Rows from block 2 of a small audio embedding model, named by matrix and row number. Rows with one number belong to one neuron. Each number is 128 + 24 x the weight over its row's rms, rounded and kept within 0 to 255. All counts start at 0. Numbers have three digits each.
After each neuron's rows are labels from the 100 clips, of 14976, where the neuron reaches its largest size: "responds to" is what is common among them. Only what is clearly more common there than usual is listed. The data: synthesized solo parts of chorales (CocoChorales). In brackets: how many of the 100.
# gate: MLP gate (model.blocks.2.mlp.gate.weight, 384x192), inputs 0-95
# fc1: MLP up (model.blocks.2.mlp.fc1.weight, 384x192), inputs 0-95
# fc2: MLP down (model.blocks.2.mlp.fc2.weight, 192x384, transposed), outputs 0-95

gate.204:154133146125164124125115117139127128128112107131135144124113105116166116097126095163127121092113050141124137104059234147141113109154095098129109134135121105134134135126125160109162129119132171196122128136104127142171139168118113136143121124105086086125087127127128106099138100122153147158
fc1.204:123165140110152104125100153117128096171094113149125104160133136155126126159135114114138112134152137076116127127146139098133167112144123145177097104139133141149156150109127132131173136116137125109157103129126125108076083157129167086114078117146099149118140121118114188129106083132192133151
fc2.204:096140138117122165115126136114113129148121166131105115141125107138115161151147131144135132130126130085138111144152154133129127130121143157137131127136145122166138178162131092112156074118144162149147113121110072115113140107086161140160125131109111110120087142084144144114138155146135146135
responds to: cello (48); note G#3 (37)

gate.84:140128112140133102156147123139116110161103126143146127118125107131120138162138128147132151142130121147123104131107107147123131142114132119127061133129087133100130152143121128146120123145159132141111132151137122147127118096131131129176147129113106101103106134131110122163128132127106135124
fc1.84:172131153124124185145123116147105106131156127081139163128093132185138180154167112077136112124125128121137148128122138128111181132158168155086129143143097137107127136151077100048068168084157114145147125131121131135125103152127132122121201118127106128156123148108154130130124136127100102166
fc2.84:159128123084134154107125119172126181128125128129120115085146109149141141112122106123083142124120138117123188101134122134121183147180131088101112111094148130111132151142131120106102067124147129124144145137065125150151141106108154140130156127098126131130137100123114171093128112122143123129
responds to: trombone (82); note F#4 (66); note E4 (30); note G#4 (25)

gate.26:133154114117121148126131146126057133130141091052069135097133144115116132080122116128120137087111138131114129136135158131169151120156158105109137124201155129132160132128126163131155125128194132119135131097134148131132130148137128122163113105169091147125170114151127150122121135086142103112
fc1.26:137128117076128169127117130156187059136129126148120150143117121118138134098146053092119145091091115173130113161161120142145173145148219115129112124099127118143149112127143122129130115132138130201111127123111061133109116113142135125117071113131108150137098135144125112111108139110140149126
fc2.26:117127103094106152086115141134186122126096114129073127116145153121077128185167131137106134102131103183114153123128105145137165116150134154142123157125138130076132108173142170141124159131114085167131115146087113113133112124147131132151122116128096136163102113132153095073122088116140187075
responds to: tuba (58); note A#3 (48); note C#4 (48); note G#3 (40)

gate.380:133130099128171144147096171128128122112068085115066157137121129128121127137102126180127110139146105188125134141116162123176116135114110106129138132145118113125129152111096194135127118146170157127100120118141134108133165112104119144131153133126091094128103124156122121124141104121128131100
fc1.380:084149153129127095133125054103113095143160166174139139102111122096132146110115130139136134167120148130119085106152125143138126127110160131109071084133103112124143160120123136068114124143111116187143094108145102128178128115127134126120134094140153171131127120145134138136096119128148134096
fc2.380:148122147112132149118121079156128070116184147152119130124114142107136138132132122136100076125130119137132109158092126161146103137146142130137126124126129105139164119132125128139115119183123202124145126124098082102132160075129111123127121121129122109108110121117143154123109079110161130070
responds to: viola (74); note F4 (30); note E4 (26)

gate.324:124096140123122131159126162127097135120169125122129163130126135127105124112081131131129141114121149133112113121108167137156161129102135093114113126154131126119188149108118153085128121155128152112149106137091129124131196150124060168093125133110126117149123132103117108087126148075096127134
fc1.324:152176066100131145128188133108141126128115106127125131115176127122139104117158119129158130135168147150130135132108140144163162126116152148163100178126147130099080164151110119112118135120114131121147143142132083090141074097142161109124140121105149106109098132141051123115133146155127139156
fc2.324:126197153114131136157138128157123152102114134130145133113128169118144066079125126142143113162108129156129128128132150176129092082136179121151093155146114121131144148092130124102079123132118144131117134125135131068113113086130087083109117151121155074100144119183135112109144125172171140163
responds to: tuba (60); note G3 (53); note A3 (37); note D4 (31)

gate.212:127123131144099140127196142146163105128132113142124115157154152111130127122159134107134132125128063130113101138060111130123124102130128138161126137136163138119129083130111118148117164120134139172123134116121105122127117128110166148126159128114077140121109120138140123169154170147120126180
fc1.212:118095170158139111137124114125125127118081144133090144152116117128127132124118152122138126140138057158108144133131136128158104144118120135076103142136129128114123127121117140156078124118117127129117145129109135134135127089123182157137108151130128122128058098124140118134124120136124123114
fc2.212:162116141132135140086110096135134168121128106144122156108121124091152147134131123140128135144129127080188117125169124117142090132045142124143112121148117118117123104161127122189105125133111141131125130149119119117133155106119176128139123083124142133135077175100128119097124158105127161138
responds to: double bass (71); note B3 (28)

gate.168:128128128128128128127128023128204128155128120128128138128128128135128128128128128128128128128140115100128128128123128126085128132141029128128128146128128129128091135129121118128128133128109128158128128146147128128123158143128128128126165128124129128147000137128128106128128116093153128130
fc1.168:128128128128128194153130127105128122128143128231061103128128128128086128128070128145095144148141128158128128128128128128129128128146128128128172128130164128128128025128128127128148128128091128211117128128128128223128127140130104160128128128128128243128128130128128128128128128115128128128
fc2.168:128128128085129128097128130132128128140104127088127118128138128128109115129101136135128125169128131135118128128069137134108131123128128099128126130152155129142111128150127161131105129128127127127136122137084095162128120056110128128128062129219128128109094085079128129129128128143128070128
responds to: bassoon (92); note B3 (90); note A3 (46); note G3 (29)

gate.152:105140072142132126126142123129145125128103075133135152170147102116075117138151136128136127131152112116124142112115139105206123181109092124187081135142173132147109127136146144133131171125119118124129110107170136107109112136103114121121134110192129112143100138144118096081143100113132126113
fc1.152:162114089131136137112108136138105126124158105107118111107119133167147105117173167133128121117150112139130126142085099153140062121110101108138146151138140102111140125123077147159130090118120129161116144104079150131106179139121060128144129159124171126164116110092142138144124152128116133084
fc2.152:178153140148069151126107153134125157144137174135082205114116142112164095133121112132114141118123112132131130112090094140125192115120136137115131051158117172151130091138145149099106080125117102150109111064114132129099172165121108159105124129107133102145110134163134111127134115092113133132
responds to: violin (50); flute (34)

gate.327:128128118128128162128128128128128128128128063128128128128128128128108128128210128128128129128128128149128128128128129022128128128128146128128128128128128128128128128128128128128128128128246112128128128036128128128128128128128128129079128128197128128128128132128128127128128128128128128128
fc1.327:128011128128128128128128128255128128011128156128128128128128128133128101128128128128128128120128128128128128128128128128128128095128128128128128128112211128128128128128128105128128128128128128128128105128128181115128128128128128128128128150128128128128128128128128100128128128128128128128
fc2.327:128128128072128128128128128128128128096128147128128183105128128153128112128128128128184128128128194180128128128128128104136128128128127128128166128128128128128015128128128128128060128128140128128128128128092128035128052128128128128128128128128128128115128146162170128128128128128128128104
responds to: oboe (86); note A#4 (46); note B4 (26); note C5 (26)

gate.15:122133102143130119154134127140111108123113142132114127107108125154133177128110076146063129128140138110126133123146189124084126173161118136117168083128122102170113120118084136149115145131181128129131137121143158141110152130151122134109128144143132144167131130123120097106147140102153105134
fc1.15:155141113113158091085144136129118091118120135183106117123140138131160112130126077173094081136167111132121136110118148160137128159144138120126125113116149089235121125121118087129126121157127127113114140127140163159144112105055079130129134119130116094134091145127114154123137135190114126146
fc2.15:135157119139106134096136129085130052125119139194119120117125128124188147121164128150149166109122116130126150188122103126134164103142159131107108132115131104149152110166131062121132139133125088124108163109128125130106109113123127129114131098144095118084106139132096169177127114139120102148
responds to: bassoon (87); note G3 (58); note A3 (47); note B3 (37)

gate.127:139085088127136087092082137146098127119083129080115175128162105140131125108136130127120111169129126164132171122096130097154122129092118134143105147160144128142144126092124124089119150102121081114080163102084122146109138162119125139147124122132105160127091114115116148126166142122154125142
fc1.127:126178151081107135138151144123156085116154135077109153130123113089151120127126098086107113178076139151152125129157096080120144162089132087103144137168175105090123137105131117115140157121085127126086132167132166119148165127143154115154133097118111126133099139185117120105161131119152136116
fc2.127:097168130100135146127141131115137177133123096137149095195132138086040136117122105147141114178076140097114070079150110150101145109157145131137109135124141125127120133122165118109164144143117150152172148117111143127128120128107138101125091096159102132103106130122178141104122106153112147127
responds to: violin (92); note C5 (31); note C#5 (28)

gate.85:169130139126124128128119122150129101096122154101128075129141115124118117146119138152088131140119130118177147133150149121187116204121127113121102136182146138124118097081132181149143163111197126112140123098100153111123106163118114126163110090142124154145125136128096126097132112129127130156
fc1.85:132111096115049119105114189105142101113146139128103148168178138143074078134160117140107123122129130167133129129107111122116106072152115155133138128157135161119124133145114115125127116128128168129106068123091106097121145126146174119136122126218081143128050132119153145123127152146130143140
fc2.85:136131152163096122105111160128133116103174147142201139085136113112111055108139121133167097116117172116107094139116115162116112107118138131114080168134177127129152126131135127146158188152121177177125133143105128153123130104176111095102133149144158102150069098119082115148164132167131139093
responds to: flute (89); note G5 (29); note F#5 (26)

gate.104:136141137139071136132099128103132145133055115141147133117127114115117163101133155173090089166092128122130135216117115133146148138120128141119127103097126103120174132117153134128079136150120132124086136130146128161133129119119128124131132120116151124128146155146123137122136124083146127104
fc1.104:129097136143128121087165106134134128127125152138118099095146101081132130126128140178161144061150133138150115136088153154134087133120111142113122130115109102109148148094149133142138095165161121122157105133087126089114156119151111112147071127142127116125133106130108120126114091129145089137
fc2.104:187135171178121111111136151094111153111153162096151166138139092092141127160132170193142159131125109164132129140117123134140130136111113098105092145120151130126120158108128103117158136160132143126166116113115071079115159120108137136101119118129145111105149155129114122101119158129115131120
responds to: oboe (93); note C5 (45); note A#4 (37); note B4 (28)

gate.87:076125088118132132133144121145158117125046114144103120114145088177125136141108133125106145115150141152113097134125132140121138129144142125128149149135109138120184162118096140131068166115182151122112143157124143139102130089115064083135137134120137127123122113099142114143139128153100142127
fc1.87:107157089135148111170113122134137135124106087175140135125147138120090119124138128127127157120094147136141119163129110130087157098181138115153105136136133136115121152124110120123122189131129112088115142166093226155120119130103104095119143142108130125124134147138117134112154107108136129133
fc2.87:145115154109106117131131146125134125109143125161115070143167069159084161135089128114129109130095133136116149103155141096140135142156116126099143128122150123135124138104167142104157078130160083111141141107094124117110195109124096183152128119131092185117066155113127160123104091152113132115
responds to: double bass (41); violin (39)

gate.4:153129078089129113134128152134092135130141056126103128131142140074041117125127144161128139147146117086105072128128181110122102119132119132126088123141128121098131146128067131133115157153233120194127111099150142133134118152128121133147142098122102111143086145163127128142124086128115134129
fc1.4:171102127127128123081124128119112151115101144107167148086141148105124123125116156125106126151144124116117138131168137121089097116151126142148129093128160130140119095099131123137094168135131124128136110097132143130135087157165086112176077124134129144167112149136119202134149119115144100120
fc2.4:131068138141080117159125165106156121129100117118096069106140074082087092135135148136135108094122116110180099150127155112119103153080102163125124153137176133141158161121120125123122160177102088127138127172131132135141096137137145117170141109145097120068126081140121141118136152134121094172
responds to: bassoon (72); note G3 (65); note A3 (45); note C4 (28)

gate.125:127158128124121133133128128131120094132126120110141151128173157113126126127113124133092103118107120128129143123128115128130141139129120127176129126126170123153123117123101123127113139125122127126140122221152127163128129159136147126101203110132134125139083147142124140114104119113134133118
fc1.125:187136126120128191119160128119128124181131127074128133142128128165128240128128118085127105126130099121053209128128115128102128174151131118029134128144129124104128095128106105066120128128120135128137128128128103128135128118134122128128135128124128056135076124135111128128109132127154131128
fc2.125:128127125129111128114128128128105128149128128126128128114128132128116186127125082132150140140127060129106149129118128129112132126132165127128128165129146127147113128162101130128128129128117127128146208123102100129136220153126142084128136075131074128125127121126129128128128132128171128078
responds to: note C#4 (58); bassoon (57); flute (36)

gate.259:155132131122132138127147155124132110147105099125121139170121103104128110110117163127104116117125111168135075131131119116154148115107127151100139121126133152054133148105130113081100136106183124204075082124115146099135113152108142123121167133118150158125090163124096153134130142124106148139
fc1.259:131076156131133176114118160115084100142129131129115126130125094136166135121137093097126128128145143195103103127123137108156124141149140160121133131124140141134132081114149123112136105123131120107119148119139155128131131171114128126116134132132133214127135132109129171157127173155081123179
fc2.259:134115135158137156122152139077119097142168132167126109195145147146134148129176088129103058148175104157137091114135134139135128119128140132125143121157142128124132092130116140146113156120113163040118160126133124134114131130124122138081140131081105139098170128120150134150102118133081157159
responds to: cello (65); note F#3 (50); note B3 (31); note G#3 (30)

gate.244:153116127125130126134104110139165127152131099184123074108157096127119166111124128184107181128113122204136103155113142101139094123156165103059130174092120170112124126090130119130120158126159152124107134122157113128117113087093128126128133149134142106119140104128108082122127134124142148084
fc1.244:134153140126129114130070147077136152132101114139093134182144162142141170116136126125083166130120095106130119124126145112136132122116102123090145160113141124111119167112135118132131102116105148119140079136128158117125155080140143153090131137107176108052114126126124130118136088117116169132
fc2.244:091132116169140117106145125118148114070118127124136116098158112169172132108176125139092103145161119130129170163154109122130107118103130061087105110120113077115099110108157125131108130119093135124142106136104201169088144085137152122169144160115118143116137101119133130123139100135171156112
responds to: tuba (65); note A#3 (32); note F#3 (25)

gate.365:128145065107121132153097135123152129122071118145157129143157112131086130118132155145136160135132134140117128136124103147106141071183122120137123205117145143093147129140148166115105124143155102106127123145112152134101077157137097103155106145160131130113082119140131119150101125140122141124
fc1.365:149147127145106135103129129154119124143091094167140089171137159118122112126099154133139124124127150162114128099129130125123137146131128127123131126136134140134148123092086141119146121112179160126123114109130156135111106099158079114140116154158125138155094144139144147197127129116028161154
fc2.365:147116124159126103119129128145117127128138115151130102119109133131141139118103120133143131120096148140200173186116173141139116120129072113149112167108169109150099112076093106135167130101135143087092107144097157143146096145128131127122135124142144128130100163175097106164113115156143145142
responds to: double bass (88); note A3 (52); note A#3 (31)

gate.28:121155066130065129120132127122132130135129066118090149130128122180108128159128131149132106099169115129121088129124136133096116143126151127121123149198124129130110126128088222125099136131155122150126133129146139114139041133132106124121125120129146137142123102130165114119167146135117137136
fc1.28:142132139159147168162133132189127107174124134106103128097126096119199048136117121144154125118130127163175129179114127105148118138078146101163121131161164162125128137112130140125123063134102152127104097136120115133155123127079130139117090152120121084112141153108116079134108117112122115165
fc2.28:102141137146166142152090170128103143151140105056145131136148129142163118143122103143163145092161126178134082138133130133133160130116143084106080094104178165079100124091132145108138114148125168183122121103124117121129102113129122158117148127108151161125162139081108126123135152127078133114
responds to: flute (27); trombone (25)

gate.264:021127130127121126131146128128107129128131127139110192128126124118126100129162128129139133128128129143107120126157034128099088147158128139115127134128128123045129135130128115128117131130130105133129126129126150127128097127132027124141127128138121163128138121113132132156136124097126128130
fc1.264:115128149135127126128105084128125128127128128128128130128128127127126128128141128146130129098110160138127126128130127128104128128048128111128126130128143086128129128129145111128128128121128138129128128128096179128128176140129018128128124127128128130137128121128078121174128126102128128128
fc2.264:164124173133128094120128128131137138153122128094177129127070138127128132125191128233148125128130128129137125127128129127138128124125128129128125054130157129122092128128161128129128076128125107121128128130134223128128126070128133130128123128140128128156129128128125128129128127112127128107
responds to: oboe (82); note C5 (36); note C#5 (27); note A#4 (27)

gate.280:135141050129129137142162118110146117130133155125112023132164116149153169121119107131097128128162114146126126126141156139174111132143147097161110121155113145102149126121103108136092179120173124146123137163114131120134129121137129123130134129124113140138085112150121139139125150130107147104
fc1.280:104130144113101128167126098123156103130122117134105110141163128148125127186111141123168144091125106095074124098113140129153173135122099136136129118126150130160103132177101129150139203118085106100126129093131138118113107137130111114134136102109126154132139105161149109112127073144122162133
fc2.280:128132087123106194137088122099132150130095153112133095116133172112130160112103133177129127158151108166179083141067098137159102110118125121140104123118103111139172131134186123165126122138101120136113125120118085127132103136132137143178168120147121131132139140124114130130128136131107138072
responds to: violin (72); note D#5 (32); note A#4 (31); note E5 (30)

gate.18:128129126046211128128128128198182081128130128128128195133128127128128133128117128112128135128128223128128209127128128128124102128128128128130128128128128127128128129128032126128128125128128128103126128130128128128128127127128096127130092132090127128133128128128123128153112104128127128151
fc1.18:142126128128128128128128128146128128128128128128128156078128128128135138128128128128128128140193128128128255078128138128128128128128171128047128128128142128128128128114128128128126093128102128128128102128128128128128128172128128128128128100119128128128128128128128128106128128128128128128
fc2.18:131128128096116009081099129128128128128128144171128128065063117128128128128128129196074101138128128128128147116128147207129128128128122138120128209128162128128128128128128128147129128128128159175128128128128128092128201128128155129116128128122129128128128147131128128128138128128115128128
responds to: viola (92); note D4 (43); note F4 (29)

gate.261:113085112129129165117130125151139119134143107116174137110156111123090115086110127121110161159143119138119129143085209094144113146113140097122085113122139184184158174128159154104096151106144165097140135097152143161108149138134100129136129144125100167136090127120128105107117113131117095129
fc1.261:117089112161112140133145157147108158170133111108163144134149165159102094127114103138118156167178137145119137139141130090108128138150101124114113093094178157147110132123101134099116119123110109123156151121128130105129128156117176163140132128124120192157117167127103164089137138110112101121
fc2.261:130088128163125129103123151129105194138127150135115151150144144117146154144131150127143104136136168114102183086161127101143156163132108152126132105141146100119118135108159096105144127142142081141125149110126120148109146132139115156142130136111121139084101133116137108070138131112082100118
responds to: bassoon (99); note G3 (85); note A3 (44); note G#3 (30)

gate.3:128129120128127133137117129118117148125092131129113163070131126124130130138103117119076152127131127130132093156155167120128159120087093125119129187143127154121100212131100137132097122127123164129163128095113143079141165122143145123143090147123134106127125134114133107110130146089127127105
fc1.3:095128129128083146174154067135136128134133139124171124127117120106141129129179143142164194167099139113153112136094129144110115178133140151072105067126101109117143111081133111163134103118143077133078106132141121113127152140156123134129134128131134127077132138130143150186120128129142108108
fc2.3:129124118117149128134135105133117137209130163146071111080073093130111168145181072154129132172131103078169099136179147130159140157128126095108111128140112121136151193119119137122139141164120099086115152125125113127178163115137123111100095147163130148131127131168161098124133127115093124101
responds to: tuba (28)

gate.82:101129028138111118143126151098122127137122130150144162142097105124120138163129078161131129143148137155120099096128147126177133136124080152172097121164083099121164176138139162116117163160166143113113127124113133115153111106105132104124113117165087109128133158128172099123123113152158165083
fc1.82:145142075120103110147124127096139141141151119180144166166145094063132136163123116128121126111128102141138134126130136128137114166109134130130107128133110106108128083134117129142158097117124110156127070133119139101144103118102155140100102178135156127127097131128095145113161173159079132148
fc2.82:147130122164094126116096082111134132138110141184154125110130116122155156123121130146107082101123130145135116138123144124150174120126147146173119142129131133149120094101133116103155132118078119158112086152095131071138105128155126124138131138157134140128114077120140117108166131183125128147
responds to: double bass (100); note A#3 (44); note B3 (41)

gate.221:159127133131128115143095160181135095108096134155134141117139084192119121111061108153073125109116114093130104127131125067126095127151109122121110127128152117129139130088126158090141146108168189130097127126114172104149115152124116151136128138123108163136141123127115118160109125125125181186
fc1.221:121098122124131149118126143128117134135118156123083130113046101115131148118152142145162166115128098174169079149132121118129098108103106102034207114124112129128126078115128145186135131122133116132117147123112144135145156125132140137127147128127159115078110141139141127180125130152137146127
fc2.221:172102161139132160141109132122148126119122101119113093134126173132140148132089106084089132111170116104119101118089111107111137071153118114143146114127130148134105103126113167132141146130156161108136117100117123129174131123118111164147135157093129112131068166118076114122150123148095137141
responds to: tuba (100); note A#3 (92); note C4 (36); note G#3 (27)

gate.341:127107106086129138156129128127129090128058129157155144160126079125075134135127118144083137114132138136098128137137155120105128108157131137107049198108134136136175130135132137090091127131174139140139128189129139124144100197128134118120096116140144117115194142122129077140170131171157149104
fc1.341:177128174126115123139121084124085157178144137156045123118140127106138179110148128116105154124134095087103121112140130131161140130155145172098133104133117128148185134081124131116124127119120126173150061146125116129135121171135164106141119134121128131103188134127136135143107113102195133090
fc2.341:152158123094125124192116094140129139128076130119062157131087107123115138127128119117069133145120095090099154092101110152110146139185124094136140152143119143133139140105124129141144190092129141153148115150165134160141113116136123096142127112124111138145170120144084126134132108123160143077
responds to: note G3 (66); tuba (59); cello (38); note F#3 (33)

gate.143:119108073137105133151128126138127099130148133094167143112158086110137080111081112127097181173117094162195124141112155137153185123087126117137082116153163101141140125136126142097128179089126134127096161130127147123100136136122142116163120095172154140128140113112107139128138090121154133128
fc1.143:130130107137057127145134114117132142128157178161088147127167128116155105126131135103130119133131123158132108152134126142126130089132129150127116129164116139154129106151114137130089134146136114117102121133148140105112135115107129123124128158189149135120061080140132044118129142136103078135
fc2.143:145098161147121172099069126161109128123170192138117181141125122112113136141145139102120128132178095070106130131125159091123144113136084127119140167127129112130090151119134145139120155100159136117139082160137134127112122103158109104118131104156119131092125121105115078122149131117134128133
responds to: bassoon (84); note A#3 (45); note D4 (42); note C4 (37)

gate.126:120121137098136114126100156052126157091129130128101135192131132121125088173161107175117135132136118125147128093156125106149145117101094142126127142140137150107133167170139122090143150117181076098122122124129169117128096132095119116163102090129114148134119128142132129146130127146120158090
fc1.126:176115122145109121081121117145095087140123140102127113117134181166123108154120134127095110108132071123079165098103101134119140142078105120125116139125187161164139109124111104173114128129124123145111123108133149106099133141127129133144129147110156130133163167142116092120121136128110110146
fc2.126:120141144142127123155124155145087130126117116097166099161098137108119106118150104140114085112118130153104133173120154132146117163114092135124080133119130132174101128142110103152081136117117129075131135128136083117128128167141174068105154098136123117078136148120105145178101175108130069138
responds to: trombone (79); note G4 (50); note F4 (33)

gate.273:128128104128118128128128128135128128128128128128131128128085080113149128128050127128147129128129083131210082129133121128116129100128135124129128175128150134122179122128127128128128128128128145128127128142128079128128197128150142128128128129108128128178155108128128133128128130051118145128
fc1.273:124128128128120128128128129128128128164164135128128128128128128102135127134128167126172147232125150127123145128120127128129127128080128128110133128128128118077128165128154128128059139128079106027118124128144169128128128128121128144126156127109128171136128128128128128113129128115128128124
fc2.273:131128135128128128129088156131127126128128082152128128114128177128128128122128082128145129127128133128138117133128123116128125107128129128128118193129110128128128128133144123093128245058162129128090128128128128128128128128142128133128128128077128123146128128161118094129128162125138110129
responds to: double bass (45); violin (31)

gate.181:124135045127191075106117102143119150111105108140134136137126112107122133131129125120108096110160124101140127122138142126141102102122065138159120174151094117141154148090108147132113160139147160137146112154121171094101113092095106108137114153135108142110074129081128125158159111143131132132
fc1.181:172137153139141151122110084143158133154101090150142076142126144132130159108122140129087063125140154144134130124095099100124080114131113136148148143122153129104144137147124140096133126130145147126143147127160104099132121170076097129135151128104184151145147137056119107128131122158127144133
fc2.181:090162125102150125126132130177155144147100136124106128139155094131118169159161101087130126143092162132092131134131110120123143150145127159169134131141123108114137116121124121052147161144140114120127135134108119107136122125115127136108143149132132152090084122115133139129129076149120138135
responds to: double bass (68); note A#3 (36)

gate.357:175087068109130135113128127087136129118116151109158159078123116147143126162093108168120107139153121123134151088176147158155105128116087113131147130122066129124113129116137120143058185131123166121131143145127110124132119076127143084129169148123118109128114128147124122117136149145126133115
fc1.357:092168139181132133146116146144115129148198107121102100134121138122091141126128123094123149097116143104118070117155128130142153098159175140110103133163125108116160133151104160129173125127175093170149114131130175155120141145147083132123115074125111145116188132155121109131125136132121110136
fc2.357:145139119188171124139136133065137094094136102117108126144133102110150145128115110114135109126125138141134114084112148147122091144149134128126113150106097134102122117119152133105124096128111124154120122069130133137116138150133152114075145116097115136151169161145130155173138113156114090170
responds to: bassoon (60); note A3 (53); note C4 (36); note B3 (31)

gate.236:149119133124135121069138121100176137073078136116132220120116108097140127166130124152100134128125153133134160176149164133147112133139096140085093189166136126129135092127093165128138126116173118120129113133128137118070131151156114119143109156143119159086121116129129116133151126140127135121
fc1.236:127105169131179068122137114124116130130086101126125122151172144151142122150116133125128122108115131152123148153132164097115077132122147119120133069069117120108138137119154150130156117102127116128187163077124110137125157101132098133114112127126139151149175134143179178149126124153135128121
fc2.236:116117111127116119091124114139127130129127120136116097112128134120120096146140120125119094100130112158110128177157118122183160109109111127143135096171135137063147135102117170148105147131099153135102149117087111140125168145143122142118132137103136188126122094101167142157157093141109147115
responds to: note G3 (53); tuba (49); trombone (28); note A3 (26)

gate.353:152126088138093142168119097138121129085157171098094123158139096170095158105094151118110129125148147171142161113111127140129145088155140115094122179122156172079082112148147174171087170109156112111092117126131117122109127180129186140122121122130122106163111129113159120126117151160114129147
fc1.353:137098137140131127150139079109129127102156102117124081133137118112094165105157132132120123147082157120115135174129140096140149119118105128156134142117076158133087127145122086112129129149122132134088125123156113142125124139118135154127122091111125179155111108128137108125112126085123071114
fc2.353:114104135122131061126116138088122128119149157150100133109140127104118134138158142120106144137145149118139111147168127147139122132067104139158095143116076133176110138119137100131114181167117114103140124154138115127137126126102156120160126121119111124100062127155141118100116158122111112094
responds to: cello (42)

gate.228:127145117127122137170133148176128130119094125140134131167131126119127116148113130134122150180135143131121107122117098132132127134151119130126087143169128127130103124128135125127179126103149150158136063147174097065104181121146128124140153107169121112130091187109143147117131236119122128168
fc1.228:123094120151159156128127133097129102077117119161143127157129139121121166127124142135142138147141111066129048129127128133113086138114115103121128128126106128110128081139059197127142107131150124163124113117170147142123126128138171128128121129184128126140128124128129111128127147125116130146
fc2.228:157118114128157138128134103130052128128129125129164158129144128120146130072084128064127130152125124128129136127127125121134131114128130105085127134128157168128090118126072188108151096122199146137163129130132137114180125147183181153133114133148128141128120111116101122132125130154102128185
responds to: bassoon (94); note B3 (52); note D4 (42); note A3 (37)

gate.124:146125128128059101124129117125180101122128130128128128128128127128135123118100128131128100096128128117128128075120145163071133131128131128128152147121135128128127128100128128121131156128138128128101128090127128213043111132138085128141124128162134128218121128128121128128128133146128128203
fc1.124:128128128128174255146119128134128132128157128137128091128124128127128128052146128129129128154128128128104113128150105142128126148144128114148131128142111121125132127039132126080187143128128121169128123187128150128130128118128121128122128084114118128127128127128135136131157128127128128070
fc2.124:050182127128115128128128128199128139146157128136127120128128128121129146110129100122102146099128133127148127142128147118123128127208111128128128127128140098133131128138128128243164128128163110111128128122128128128128116128128128127124158128128129128110141122111105195128128141128119128131
responds to: trombone (66); note D4 (42); note E4 (28); note G4 (25)

gate.346:135111097141147171127126145083147050133111104146117123175129095128139147143119159125128075151173125181132145119125165119123114129131110119118121129123120119130115131137134137095126118138185151134106134116126149127116119095100087142091142173128153121086080125088141163132130085164099135143
fc1.346:162119175133154087103124111112124153114117132119101120155138128139128113144128146130046120119134145138113129123136108146192158080124139135090118154110120175125122159113187085139131191128124102112154046123128153158119106111090163110105148131146129164126130101170135126100130139131127103127
fc2.346:170072110129143127148128124096126113147126143198106122118121097123108103130134134165111153123138140129115097150135104104125131137089122115123149207154132129118148130150148137114140115103128169095132136136149096117092120140108105122084171121125121132086154137152109176141133121118174135105
responds to: oboe (44); note C#5 (37); flute (29); note D5 (28)

gate.51:145141105122127128149086165165127148130120123113156130147158050117126158119141128155149124154064133158127130161126120141095130164120125136091094139075154060132136115124132133139110108139161153159124145127119130127124108131135113125102135150128125106136147161124093164134123128120110129130
fc1.51:129096116098123100105092129142127134126095156116158164082127158112062139134102088121082134118165124135132117123111139130157089134096134090127117123127129132134166172098139134126156087114149128120114132113090123117186079172134078128186110157095166136132136117153115145125128149109145146133
fc2.51:131070147102167143104106113103145119100137115155101128125133123103105111093105096126128133129188133163127145129104146136127132183148095127141109153128102146126107165138149138126135137111098128100144130146142095108139174129162114126170128126058136147127106122118147121140119134142124140138
responds to: flute (67)

gate.16:134122122157123126039137138113101147119154091117161127110103113135120134133113115162116135128167128130135108119096119128176123110129146120138124125176147127075144128126140104128149126130130117123137112111064207123137125119130101115168109138131129121128130119136115111102138124128145132085
fc1.16:124120125123146097114085134137166112090139162136036116104139101123114109133128108119112113137050087128100131130180130107121168142108119126154132118130144147109117121124121170128133184159106146131105135158125117129109130137129127120114119049127062177112117122143129114128134155171128128120
fc2.16:122131125172119136129129134140125123110129150134085127072144133134124118139099150133137129131077130133081109088143117136121124130127138118189177129167129171106121130126134128135131119180151113125117136128118106149126128111125095114132115103172048131164127140125154133144111135132149171125
responds to: cello (75); note A3 (58); note A#3 (37); note G#3 (30)